Rows from block 3 of the text decoder of a small encoder-decoder audio transcriber, named by matrix and row number. Rows with one number belong to one neuron. Each number is 128 + 32 x the weight over its row's rms, rounded and kept within 0 to 255. All counts start at 0. Numbers have three digits each. After the name is the row's rms in percent of the matrix's.
Before each neuron's rows are labels from the 100 texts, of 14976, where the neuron reaches its highest value: "fires on" is the input token at the peak. Only what is clearly more common there than usual is listed. The data: read English sentences (LibriTTS-R). In brackets: how many of the 100.
# fc1: MLP up (decoder.blocks.3.mlp.fc1.weight, 512x128), inputs 0-127
# fc2: MLP down (decoder.blocks.3.mlp.fc2.weight, 128x512, transposed), outputs 0-127

fires on: "with" (38); "for" (30); "its" (7)
fc1.30 100:140140129109041076126134122126197165141111149123162168121097168193082125166164140078105123122166115157140121148103108172170186155133134076130109184142058195115116137103141107161102156166153126117082129130073076155143147120133177154117101137130177098182163124147135168196159149121150210145101083162121112089172148087121141137169140115149167144061133105103122136109155110087129127156159
fc2.30 090:148150143125195173128174108132130091111152130108056139166148141139129147094079141145150120151124167140119168154114110107132111089126112112190174159111165112092122095142122058158154120072115183158143125096149150087100095154160187076146122119116075173146125126214167155116127105117152074181151124127117146173086122146160101119133152093170186125217129129169158162139113158173060128181131

fires on: "with" (56); "us" (12); "would" (10)
fc1.252 107:121171148097187121154130090135159057165198144096198078134131195112113120124138145122103144162170108069077153166142075101151139161087108095126152132114128104126094127140107093102164190122132149131091100082116164139074141165100151142137129094166096145055123148163125172150079150126118171122028125097114106165136120138153090175167153112101162118084142095109174122085130136117096164115167
fc2.252 110:093150092132101130111055112123182172126113125107182102169159127065193207172106163121115172115129091152183150167090160166132099085129136127142203108146126187066105071143185135120163101114149181061144136122073137116143195175146138131105159138144109156076105157163102151106128136146170132092149170130150118089145125109119089131169135153125129100118105084121143104133190137123176150137147

fires on: "be" (49); "if" (13); "any" (9)
fc1.507 102:156053125131156089122128137120143177135149084096122134134152153103131102138115107177090080187136157141107101125167145141128124160063061137174118120113100106079148106148109105145173135125085132192158144094110106072176107163136193132147097130151102125157155085166088115061172123093094128106160212104117093152146139080148143127163067145192161149080143145160137123089164171146148062106109
fc2.507 116:110147121124118110175122132126093106190149198180130130143120064126072155138114141104166152140155149118144154067053101149105204137162178145160109141113129129194117129170152182133124143153092130091112117172141152127137126150132144142135154130093118055124100113101111155146070160100150177115089114183119139119117158120154150142128195104033082092162104161130149085153058172173126165138101

fires on: "be" (25); "go" (13); "last" (11); "get" (11)
fc1.100 097:103049149151138124109108144067091151131191119114126137165177106103144133149173146157123137096142167134103150158203141118146085088073142105121140122186116148129131096153153122176163081153116145100110099101127116151087138113095158084175117037151107166130163124125150132159229115111190103153111110152130146164101135137135101153187128201115148109135141180097118186088083175095156155130149
fc2.100 112:130119067152090097124168163118105106116126133146088117172064138125093095122103163115118152055130139066182094119159095150119151178106093162117082163127137126154128126090078149112134109156134151143113195087120127124179094123136202109132193115129136128142061169107109137183117187144118126096092121135160091126103126071168089135126112188126038182098163093134094135140086119130200125161128

fires on: "by" (38); "now" (16); "well" (11)
fc1.334 103:139112113114180086148084150136102137156155145134089060153103158093162069149076220116122091117081118125130158147114128091122134153149119139113147140090124100088217127133125114130122116111102172096113161089153135099130103154106132067106144133103091123212080154166098140207145148055063080150100157137126120158138143138126104154175129083132106129124115072184127116135092127154164057097125
fc2.334 089:173163123123144141097091105137162105100116163092160121100167155164132131141086173109162103134105107189115136096122137174079102145081103148057114109112174120115065092133119111187127121176143156124181092105141118147134148116117171081127115118141130091085113105050139063143171128104090136134091079160165131118130182149109174103146162158106148059156161119083090126103097035073146168170147

fires on: "some" (14); "one" (9); "an" (7)
fc1.426 103:129125067140122127126148063121137121203065104138176091101110183055082118091170159108129175148091168135109153143150066171147128146104147089176125110172117124086136149099128085126064119133125153158114091115137197129110217125109092153184138137163120158144117104125160133163113130172176118201134130174138101157121150072148145134087121154122097176139109103108163078140113182130103121108089
fc2.426 104:151128113119169110106103156110119134070084134159121221127154114088122105121157108149194144118126153113146175109080129098069065119078128104153130108135076107115151101122120109161123101095123106130123098184146082141123104080114136128131130136194097151166077051113078139172143130132124131110137108103186127166156089138090079120045144080135181148172144183205141108114120124096153121189098

fires on: "be" (20); "in" (11)
fc1.335 096:140057084126082138078192137136135169135147138073119122179148156167111119135096094163121087152139164096143133162191174195106153115093099091148134139116103158148109147155115072163148162116091154095089094149155136121097041128098091161080093120160197105146143122133164159107100146137161191092095136125178150131123107170104169182175096095151154127118154124145098112123080109166087076102150
fc2.335 094:102161094147062105152091134118094075157145173138085158095110115114140119100145137108105081214109102115098141169103107101098158205132125161115070140128100104167085053129138110159103119111086089129077138104137128157160106129094090149127144153137065113071169114136134097084101118135160179157155157076080121109127104065116157115055137121115087093144100111093148125162165180139121112053138

fires on: "a" (27); "the" (19); "course" (9); "and" (9)
fc1.505 109:140087107183097085103135153147180163149141120127109140133152150147136159132150151190148174178168135122206114117134131144130127118124078118147130164146127110115114107104130129081093177145170200079109156098081097152117152120093158141091163143092147102105124073099135071183195127068107134154096166094164204173153178115135054135169114132113150098142111166062146102098122093078090130160121
fc2.505 110:108167079065118140102154157130103086105123121140136161145143174160122137109103176110125124107099113094106122091158133098119149118136106165079105123090098122079095189123129101119164060113145066118099144110108137183127127140113103153177145151192058140165122137175144161180153149127137098140140138135092114172093123122155171082045121126151148041120232111154175158166131179172145099124124

fires on: "am" (14); "seems" (9); "i'm" (9); "you" (7)
fc1.436 110:106072148097113129105140157134119125074116109195121099109132080138125095121177152101141114172096106133127162111165087141125143139090154141147123073149087192110154124080130138149079087207137131123112143102121131119133196076154131179129097076142123117142115075108176126148101157146150149097111133085075068095220143079153141145165118120127104167112136138076147096151164188169109070085065
fc2.436 112:233143163128180132088070141141166146182155151122115166116107135080151140160116112157135144164078176099164147155119130105119146155138094096146118118105203101111078159146141129097104125090116083174134084101102172143063109142136111074124198107151071133137073137130119146126134118095112160087186144102153096166141104133064128134076151100106149169086147092134198169105143104103118085135092

fires on: "am" (19); "is" (17); "wish" (10); "think" (7)
fc1.501 104:162081155119144148129143111169101142095155126150140098130130132142128085114103173064124105154062109127160114120129068097112171147100140098144091169174175105082083170102141079179147144115167098050077131099181120157141145150091151145179162127083136122109129142076128106185143139167116115128081146118147101126168147204083134084122102090104146120096165141104145070075078179198100156145138
fc2.501 095:182124138160138112099124170101132118122095120121144168143142044154107104096221142112165112079174137171064110150187126137118124118124175112194097133060088172137135126077135161124096131125100170079127134137104109149103137138140093144042147122119137182097103181091118107124121081080122149062200151073109148136097106103162130134117146186087104120137120094138131094148149098127117082082126

fires on: "by" (38); "like" (11)
fc1.291 099:123143132106112146123109179181122176099076153118112130186135112167110131120110178109158169188138157135088152142108141117128159214107133105088101153135152178063083089121107135159125130114103129154129083120160093142197108180113111097092091115133100134164139155151115169140168167057126102163149134186109143139137101092121104150186045167181130098123136147114178086129078125110063110065111
fc2.291 102:130139142099129125122164066130139182126117147122073114166058122112110131117142086110153085090106122126144179149128133109112158169170137158132134062121138174186146129125120097171082118138132089145222159198115132083109134132138175114130138132151199109137154102134158095141092130080087151136127099122109069141103196201154081148142129116094140183166137081167111159183091079128125092123192

fires on: "a" (33); "about" (15)
fc1.339 099:133090117145095120166114124121197147156100086124173066125119137164088153122108142145118155095199157147142116147105118131182128101076082141091161143129101104217126160136117187121124123156140098160217130103131111129133090118148161172103145128149121140130153093158125118146138148137118155122130079063165116159089178151158100173183129177083117098072148079113036127077092082095149126166121
fc2.339 108:124127139150156117191109083149146114128169141124105196055150113147137200136175145144125132096099133149142099120124134163127133138122101134109128172145185118078108146121171088136049103121092139151086132156141079081195169176162050133157164120139113064103119124133142139108164082149136161083127122087149120181127223113165124174153153147176053150093133079144153129145106114111119125114164

fires on: "some" (32); "be" (13); "become" (11); "being" (9)
fc1.380 104:109135176113151083088164148183106120162139145086108117124122127160108088111122177173118076121088154141152148096113074118146144097106089166089145064155141086146145133131120078183144111113075142119055149121141113155146126091119109141137187161136127146181155101117144206162169151086145191163089179122134118136114106163208147106105139091108177143104126179158095118146122213100180133078129
fc2.380 111:105063082124147161118157164166141151139108091154171148154171080137099141136093142086123148091092155136113167144115122138139207154081143140141121109144111115060148138129156158119172150095110131189156125118117106128092151180094151179129191143144178136094084098072093115180095198091124108113160098130136184114214117150122161068101102190128121086145140141147095134124127127098075128085066

fires on: "be" (45)
fc1.146 093:146128137117157108133143099160176158104077186152124135154173111125159164080094138176189138115134183118063122072170143112131088109120164150135110148156149136143121076104122151116206088116183123130128158116116100186069111176099160116116138147114113157171147092221112119119111130119144188134139144148137103140113119088161093137159088168184145205147137128089082078091085176139163072124125
fc2.146 103:161134149110082153141109131122147085122172060149140062155132110194166106159133108153089104115079125119142098080108077124107100076095087036151101144094158107105135148146144092107090067149118169105129104098135127107150135081136109134159060077152140143084078091073122127089077081114163117089100115114086137122190175096118179127090138128123112110167103111109108158105155061133100140181121

fires on: "be" (15); "came" (10); "come" (7)
fc1.496 100:122111117116096141103176092156091143115108110166159129153035164105130088128147150159166106153105169148073136142170195143129188155086111076110154126159106157072108103204092041133147142121118127125031099138126166129102093156136139108177144134159091155127128130097139107129136055121143142172115121194100182110124085119092113153147115129138131105145088142120127133068103071150132157177143
fc2.496 098:117112103104096095166105144127102069117111132153077114119123133172107116114172107121140149137120180157128085124064148096095129161101143143102137131155072080126115106127101159107079135120126070133133118149182135144146097080095074134186103054153133072103181122127088174169170159174095184152115122115138105104101174102086182134093152134076079123131097061140166183167171197142116079138141

fires on: "thought" (32); "said" (11)
fc1.318 100:115124188171198126205140106141054103109151175114133084166149161136083143108139147167171202100135141137152137149098065175135175104077109171164095130121135104141101136080191176142147093104107151112100155128150150108139118140140179089096116109204145146124140129127117130164183094143108124114182091082082089111136107137104129116136178141118130198148118197149144106136167165153145093164138
fc2.318 097:150125124121196138119155060175149118207110115119140178106118124139097038103176151153123142072087109116121107117135112055134109088155108131108129127109111149117147133108140098107127194151109176142136166096151160083170099132110158178119146047096092143143170123093130109131058119106129128142151139126177147148099121113109189191125139152087084212093094151083117100115114183156155100108130

fires on: "be" (28); "do" (14)
fc1.403 108:150080126128083145155113075124098203110115102126141146169078126120085084146113093132044103173131153114136151111128090155156117192041132122094141104147110077094124109114148100127117132123125053088105083095179111142063127214141132121111063096159079144187114113113113177157208143109143131078113110142151127136107108137156113127090116128123140149133116133161134135154124191110107116092065
fc2.403 099:156115176084163133144110138113097145138074160188095071108118120154147127076122202132093160093142077158082110131072189162104136121080079098174160155095133121196188175099166090151115112127149113175107081161133111141123099148083120100179093136103178135115101151122167128121124168097130138181147138141102123096171115142157160163084109109137143135062093130112169074186190110101143130118132

fires on: "by" (52); "about" (21); "the" (12)
fc1.74 103:138201105115138110077168142147137168110168127127102129069122108159210139145164158161170139077163176111176134165094143130128168130111076079126211159109093071146134107137060118176168082113115121169159122101104155095129086193114142104153162183131124136104145103123114092088131146098104136185178094102120133186139110087101085142147080150163105104075089112151085149146161134142126108127130
fc2.74 109:131081186116104163103090185146099146162066179105130175116137122162175140140094136156108120168083124178120126101139145171133146074079090175109123117139156106160088153151175144039094127087137108152095151159207144158156095047154146096121155076078117145138140179157126121157182148116154083129136105143143121116169148136157165097133177095156140169087121061113162143145140117101123139125084

fires on: "by" (27); "on" (22); "new" (10)
fc1.35 102:167090192143093130129122139090150093085168117138094153105118114152172105084140150148127067084122122116129135099107165126121150133119173136105157168139115114141133166140148139164111081023156135168196108110142159183128088179149127158090137172190177137086107090142130077081131092080182139131131135149141168085154107093151154184145136109070117121186136119192185151095112141122130083133079
fc2.35 096:136101140122120140128099090156162174157115137132085123126159139170088163132123079057092165146127119163121078132173172152103069106098063133098144127145126163119183077170098156133119143171131127142141148154108144164121152032148069132138118153136034121196146128125108160136184176123108159112125125167092077109114163089070097114170156169153184154098132108111130119155108138099111167072162

fires on: "by" (31); "was" (17); "about" (12)
fc1.386 103:133149164091149125156187181138122143139155131123154077087151174163148180123107168157112124131134145068157162141158185115162131159133125134130103205137159142075098099067143075157169146097118180078122088102134156126125101138132136173122070132154115104132097152178128106119122164150121111141159157142138148126116160185145117204075080154070093106108100079097121025115175105155168101109112
fc2.386 090:144109109153138189122115170114073121137140117070125138099088131149093082116097103114150119164097105186070126139113117174118113182124180186171074141154158189094151148137176147153107157059122143161124127137113153182169075168130138100120127077110146110133125141107125105128121177116094124160149095100120100132132068130140143139083146114185067130106155104152147108213128117035149123172196

fires on: "a" (29); "and" (27); "us" (13); "me" (11)
fc1.13 095:083074102093061151088122098138147101146165156147094118139107134131074144122144181093156111128109162136111157074151116137077131157119140178152124064176148086147183100121147105085089099078152123094155097087100072148137112087118186147142146134151068098103134070137125127123154157112175157158127147118100177131132104200097117136214153138069082124106130154072124081088086122121159173132100
fc2.13 103:160154127169161101163113113129067151105072129145162163109195073119114133104073152095136135093107099139153192159159101140175080135112097081119152197188129126101076075113164067113135120094080166120119172165131147102146099089132129150130049185085134139132156129164146105108088141120096137145131106117164164112110163114152170080077077170179114102095128118139131138156186101119134176104101

fires on: "lay" (15); "be" (13); "me" (7)
fc1.185 101:146095113119112133120155084134153127098092136147114085170177142143105121125122099193142092147027173086095086175185110138108120107091124147137070144151132130148098179133108092123129124075160118173024150089114156123118140146142129152134139106119076152151111067162133152076133132162111172145118077142130183148054112204185132093106128077128134137087097114151105090169119113096134090113144
fc2.185 109:153076152153104146085119156088102112197093147142093128134151104131135133127154153171087175118193056124097157143095132132096133067158125084073162104134137099103141097162112164158179133176095108099217147128108165138163117101120088099189175123163109157113124075133183131200126150112098108167142131094104129128177148187124107138104159125092126073152128140087134170153149100100175112064123