A small encoder-decoder audio transcriber, trained from scratch: decoder width 128, decoder activation gelu.
Rows from block 7 of the text decoder of a small encoder-decoder audio transcriber, named by matrix and row number. Rows with one number belong to one neuron. Each number is 128 + 24 x the weight over its row's rms, rounded and kept within 0 to 255. All counts start at 0.
After each neuron's rows are labels from the 100 texts, of 14976, where the neuron reaches its highest value: "tokens" is the input token at the peak. Only what is clearly more common there than usual is listed. The data: read English sentences (LibriTTS-R). In brackets: how many of the 100.
# fc1: MLP up (decoder.blocks.7.mlp.fc1.weight, 512x128), inputs 0-127
# fc2: MLP down (decoder.blocks.7.mlp.fc2.weight, 128x512, transposed), outputs 0-127

fc1.237 [110 108 135  87 146 117 118 148 174 128 142 127 127 171 157 134  77 128 124 150 144  98 126 145 152  94 136 133  83 124  94 102 146 159 149 127 127 156 118 116 160  85 157  97 151 109 120 165 124 119 114 145 112 162 125 139  92 165 152 112 129 186  88  99 105 127  89  96 126 148 120 116 116 124 127 119 117 139 145 171 104 164 154 149 137 177 148 117  75 125 136 143  93 160 153 148 133 129 149 114  75 140 160 117 131 105 169 109 116 123 154  96 133 125 150  95 149 123 125 108 129 114 157 159  93 147 133 126]
fc2.237 [160  89 124 139 124 160 126 140 112 118 117 107  67 159  64 131 146 130 117 128 130 160 143 169 131 145  84 128 165 155 144 141 149 103 145 139 108 139  93  85 126 144  92 150 114 147 120 117 158 140 138 141 146 113 160 134 125 142 121 145 136 122 148 171 142 160 170  97 144  91 116 123 105 117 153 159  83 128 161  89 133 139 131 104 126  89 105 111 132 140  76 121 152 135 120  74 118 108 127 180 138 116 105 110  89 130  94 137 105 155 118 151 107 124 110 144 164 101 110 136 130 138 120  94 171 114 108 115]
tokens: "of" (10)

fc1.423 [102  93  90 115 110 110 102 169 123 160 154 104  97 144 148 135 146 118 156 144  87 124 165 159 117 128 147 126 151 116 162 128 120 106 180 145 152 120  83 114 114 126 111 123  95 130 139 158 165 148  90 127 142 149  83 135  78 180  88 125  93 123 144 152 135 110 106 124 129 154 137 142 105 152 115 118 146 121 151 124 119 117 105 180 156 126 132 107  85  99 113  98 139  98 137  78 169 121 122  98 138 138 139 148 134 104 139 155 127 135 101 131 148 118 130  98 131 114 138 184 112 106 151 107  87  93 119 129]
fc2.423 [159 111 131 152 125 140 139 145 110 106 128 143 129 102 115 169 143 185 107 138 185 122 138 113 146 128 115  98  99 148 122 134 130 164  95 104 150 185 116 111  94 120 125 149 121 102 124 122 106 129 131 134 156 155 162 138 108 141 139 121 142 122 139  77 137 165 165 115 106  79 113 114 105 102  89 141 108 137 116 110  74 115 124  97 143 104 111 139 156 141 121  93 128 162 124 189 107 158 128 139 128 132 152 139 167 168 144 119 118 102 102 105 112 122 184 124 125 154  88 122 164 131 116  93 155 108  96 130]
tokens: "<end>" (19)

fc1.81 [198 119 178 118 132 113 115 116 108  96 160 102  70 123 135 146 123  92 115 110 145 127 122  84 178 143 141 135  95 159 148 111 162 154 144 144 143 146  95  96 122 141 141 109 112 117 127 141 135  92 144 143 147 105 147 144 147 122  97 102  84 132 105 104 139 140 127 142 120  81 127 144 127  81 134 103 156  88 103 121 131 109 116  95  91 134 103 148 114 117 148 109 161 142 180 174 126 111 146 145 126 169 133 131 123 103 146 131 130  88  95 132 168 120 142 154 130 112 114 144 120 107 177 133 124 163 114 137]
fc2.81 [102 125 142 109 144  96 121 103 115 132 133 124 118 120  96 123 161 156 113 104 139 160 111 144 146 113 129 160 131 141 116 137 124 101  85 108 136 109 117 155 153 172 117 129 150 100  94 164 115 120 140 101 137 141 159 150 147 126 118 132 156 153  83 121  94 125 162 155 170 101  77 106 146 136 171 114 153 159 143 137 112 143 152 165 135 129 143 159 137 147 100 152  92 141 127 125 152 160 118 116 139  96 161  99 158 126  92 163 115 174 114 119  64 116  77 135 120 115 155 109 107 119 118 100 121  81 164  90]
tokens: "<end>" (15)

fc1.248 [169 129 162 119 100  88 120  81 124 143 136 133 146 135 124 145 108 115 181 160 117 131 137 138  91  92 175 100 114  84 166 140 186 142 142  82 128 139 112 143 175 102 133 135 147 151  84 117 133 148  94 134  96 116 118 145 145 154 142 125 118 117 145 118 135 154 170 128 119  71 160 112 119 131 127 122 125 103 121 113 135  90 119 133 161 100 119 106 111  95 132 142 171 121 160 103 100 123 126  98 141 146 135  84 111 154 134 143 143  88 108 108 136 119 151 108 132  93 174 120 106 138 112 125 116 104  80 131]
fc2.248 [118 126 157 131 117 121 139 121 150 125 133 159 129 128 114 100 124 123  91 117 126 175 160  94 109 162  92 144 177 109 121 113 142  78 168 146 142 116 157 168 128 155 109 106  73 145 128 136 139 182 160 150  95 111 153  92  90 138 138 103 120 147 119 168 116 117 115 153 142 138 104 126 143 160 101 118 141 144 158 114 122  98 103 125 156 134 149  98 121 138 115 124 199 118 104  98 109 142 133 116 134 117 105 120 157 127  86 124 107 160 133 115 139 158 142 132 158 139  93 107 114  95 149  91 160 143 172 100]
tokens: "<end>" (49); "you" (14)

fc1.43 [153 127 175 146 118 139  97 136 107 124 113 125 104 147 149  95 128  78 121 114 128 103 146 129 167 113 138 106 166 125 154 112 117 126 153 136 147 112 165 133 120 117 146 118 134 112 103 173 171 134 137 109  98 139 142  83 137  74 163 133 157 101 126 146 144 154 138 110 111 142 151  74 122 156 118 115 109 146 171 138 141  86 114 129  67 117 125 107 117 127  92 126 115 159 154 179 105 149 143 127 142 161 138 115 139 123 116 164 132  99 145  85 131 145 148 121 116 156 111 111 131 103 164 189 112  94 162 102]
fc2.43 [116 128 137 120 152 135 162 141 137  76 158 133 156 138  82 171 118 139 110 159 110 132 129 128 107 115 122 127 159 138 132 148 121 167 155 118 107 162 109 140 119 148 125 117  76 114 110 146 122  89 131 145  85  94  69 156 114 141 102 117 139 162 118 129 178 105 117  88 145  88 133 146 158 103 157 152 140 157 142 145 116 129 136 117 192 138 141  96 104 136 158 133 127 180 130 112 127 150 102 153  74 123 151 123 125 129 146 141 139 123 130 179 114 139  99 112 125 128 127 139 104 130 101  99 154 190 132 107]
tokens: "of" (10)

fc1.206 [104 127 127 120  94 120 118 105 150 129 139 147 119 121 115 103 124 120 145 120 154 173 155 115 129 123 135 149 158 102 103 147 116 109 189 139 148 121 117 106 116 138 108 111 130 135 124 154 139  99 120 142  99 166 125  98 143 159 107 150 155  96 133 131 162  95 158  88 140 141  94 145 135 128  91 127 126 107 101 103 130 140 178 154 127  99 123 102  98 117 120 103  86 144 149  88  82 144 159 136 107 192 105 126  90 133 129  68 138 122  96 138 116 163  99 152  97 119 137 171 129  98 149 152 140 118 150 182]
fc2.206 [126 118  95 176 127 112 130 132  88 104 130  98 139 106 147 134  89  80 127 132 169 110  73  86 111 129 119 132  90 152 118 112 138 206 165 103 100 132 152 134 114 115 145 159 155 128 155 148 112 134 128 150 125 157 107 136 159 123 149 147  95 164 120 124  77 107  97 133 147 141 137 154 159 153 158 122 152 167 126 133 139 133 149 131 119 120 129 159 118  94 137 153 123  83 139 112 113  90 136  94 114 164 107 141 113 130 149 134  93 137 170  84  97 125 126 140 157 156 158 111 137 124 123 106 148 104 120  99]
tokens: "of" (19); "for" (8); "with" (7)

fc1.436 [174 129 141 137 153 110 125 144 169 166 133 153  91 161 122  84 102 146  88 173 117 189 109 102 124 110 121 136 169  94 149 117 121 133 149 153 139  86 135 131  97 140  81  88 106 108 119 146 111 146 144 133 130 124 123 129 111 128 104  89  75 126 130 126 110 111 103 145  83 117 141 146 122 154 124 145 187 112 142  87 143 132 126 113 104 116 116  90 100 138 121 170 141 124 137 126 102 105 135 135  94 134  91 129  94 142 126 119 117  93 173 128 140 128  86 123 132 144 142 138 144 116  80 135 141  84 126 104]
fc2.436 [132 110 135 123 116 100 126 158 138 143 128 130 115 108 136 108 158 140 127  79 127 131 122 177 105  99 173 127  93 115 117  89 132 133 147 173  59 115 125 181 107 114 136 144 137 133 139 135 135 102 138  77  90 126  94 137 120  96 140 143 128 104 112 121 136 105 126 146 127 126 151 162 125 127 104 117  69 121 134 161  88 114  82 123 127 123 108 159 123 119  90 112 137 127 174 158 161 139 135 131 140 143 135 126 134 156  96  79 152  99 144 175 119 112 131 134  92  72 150 149 113 134 159  86 126 145 149 144]
tokens: "of" (42)

fc1.66 [111 117  67  91 135 144 122 110 123 151 119 157 128 148 181 132 150 115 167 139 113 118  77 125 124 163 165 121 141 104 162 137 123 119 142 128 113 118 122 142 146 132 100 126 105 154 105 143 164 143 138 115  90 116 102 125 140 145 142 130  81 103 151 140 156 135 110 152 134 157 153 137 122 118 151 135  82  97 102 140 111 135 137 138 124  98 120 129 113 117  75 111 143 133 172 119 169  72 132 131 133 138 143 167 119 147 105 163  86 142 117  80 134  96 134 144 119 184 146 118 144  95 167 183 153 123 114 150]
fc2.66 [136 108 144 116 116 133 124 116 102 102 157 133  90 136 118 130 133 169 114 167 135 121 175 126 134 125 152 100 159 171  83 108 105 133 137 119 135  97 146 138 116 109 120 151 150 124 142 152 139 137 143 119 140 136  98 151 132 159 132 112 107 120 150 116 117 101  99 107 117  98 127 122 121 140 130 126 152 158  88 149 114 128 152 140 149 161  83 160 180 130 155 115  85  43 112 136 137 162 153 139 138 112 106 126 105 103 178 132 176  92 101 114 146 140 124 107 153  94 108  81 123 110 102 105 117  82 107 162]
tokens: "of" (25); "the" (10); "from" (9); "do" (7)

fc1.457 [134 119 101 124 107 124 120 142 170 137 142 117  85 112 159 141 148  84 111 149 121 136 143 140 149 165 110 152 143  67 114  76 109 104 137 141 112 185 109 152 118 107 148 115 138 107 130 140 107 140  90 119 121  84 156 117  97 110 106 105  78 138 157 127 136 151 140  90 158 160 158 115 127 112 143 174 127 124 150 111 112 143 129 114 155 149 136  79 107 111 129 140  90  83  96 126 143 116 159  91  91 123 136 124 104  91 161 126 119 154 149 116 123 157 122 153 147 155 144 149 116  65 154 119 139 108 131 135]
fc2.457 [ 98 134 160 132 147 126 118 114 158 101  88 173 127 144 135 137 122 184 152 122  89 171  85  90 119  80 127 143 110 111 143 147 105 130 123 132 112 105 112  80 146  94 112 138 134 159  79 125  95 123 169 166 149 165 129 131 143 150 106 150 139  93 130 125 143 131 144 110 116 122 150 128 116 100 125 100 113  86 103 106 157 116 100 104 142 132  99 147 143 156 161 165 161 111 146 105 126 114 156 114 121  93 133 133 117 154 126 113 138 142 126 141 125 111 135 194 141 123  92 123 168 112  93 154 112 138  81 149]
tokens: "<end>" (16); "i" (9)

fc1.4 [133 110 128  87  99 136 137 155 146 102 105 117 101 165 135 115  76 115 147 132 116 109 127 161 127 115 137 105 134 100 138 167 124 163 147 175 149 102 105 121 146 144 116  89 129 140 157 133 108 104 125 148 124 125 148 127 153 119 115 130 172 145 120 146 128 123 116  89 125 112 157 174 140 152 120 158 136 120 143 117 169 109 122 106  67 151 120  85 149  87 127 171 140 169 150 147 138 120 132 121  95 149 157 105 170 157 109 135 102 154 133 137 109 116  95 123 101 138 141 125  77 180 119 169 113  73 142 103]
fc2.4 [139 119  86 158 135 140 153 115 145 138 107 124 148 133  96 160 135 120 147 114 137 130 137 164  83 162 102 123 132 162 100  96 135 179 117  89  79 135 139 156 105 149 147 106  93 111 120 139 151  59 122 134 124 109 164 107 138 100 153 100 142 112 138 157 106 117 102  96 179 141  82 102 117  99 108 154 158 149 118 101  89 160 124 126 146 144  72 132 118 144 117 120 136 158 156 129 107 141 117 139 141 110 165 128 116 124  96 107 169 164 120 155 128 118 114 125 113 126 147 138 157 104 172  98 150 156 127 137]
tokens: "of" (23); "things" (9)

fc1.78 [138 163 118 132  92 130 155 156 138 107 174 162 101 144 132 130 118 130 141 132 130  76 113 110 139 102 109 141 143  99 121 152 103 109 130 178 109 186 143  88 149 123 149  97 117 139 129 153 127 167 115 133 143 145 143 144 126 159 114 126 108 135 128 154  86 135 110 106 136 145 101 134 104 102 116 141 131 108 110 138 143  92  87 139 111 137 111 145  81 152 169 136 147 141 164 148 155  80 161 150 136 158  92 104 106 147 157  95 160 129 108 117 121 147 137 102 112 166  67 135  95 162 129 156 153 168 137 152]
fc2.78 [169  99 130 122 115 125  91 118 148 146 147 148 123  98 120 135 171 116  92 146  82  76 136 139  99 121  99 140 180 167 154 103 119  97 125 113 156 139 133 127  85 142 102 115 134 105 164 109 119  94 116 177 101  90  94 101 117  87 138 136 167 119 125 124 112 126 129 113 183 167 138 147 158 138  99 136 111 162 139 117 153 155 121 109 119 127 124  96 107 100  98 104 127 106  89 175 134 138 121 146 147 107 128 100 123 119 126 170 121 138 140 106 147 123 175 139 130 165 139 117 170 120 141  85 134 134 107 133]
tokens: "of" (20); "in" (10)

fc1.135 [160 128 143 116 131 156 168 142 132 118 118 110 123 116  97 121  90 145 103  95 130 116  86 111 140 126 167 118 150 138 117 137 160 180 135 125 161  98 136 146 121 183 163 125  93 101 112 123 163 154 156 108 133 150 127 103 105  94 140  83  99 136 175 150 157 131 107 167 108 153 122 143 116 122 126 162 136 139 133 121 145 115 139 147 128 148 124  70 104 102 183 122 138 146  89 174 136 109  90 155 133 108 156 144 119 114 135 159 136 101  85  96 136 155 165 120  92 110 167 124 131 127 117  86 119 139 138 136]
fc2.135 [157 144 122 164 162 139 132 122 112 152 145 147 120  82 156 123 132 106 138 113 112  86 154 122 136 140  86 136 115 125 150 152 125 112  97 119 139 148 136  98 119  86 131 125 137 136  75 116 121 109 101  76 136 112 116 131 147 100 115 172 140 135  82 132 130 124 116 150 165 110 140 128 134 151 129 155  99 134 136  54 137 142 105 146 130 119 168 110 122 139 136 128  92 141 114 123 152 108 146 118  59 162  95 126 128 166  77 109 138 118 157 138 110 149 154 149 168 143 121 119 139 122 174  99 141  87  72 141]
tokens: "<end>" (26)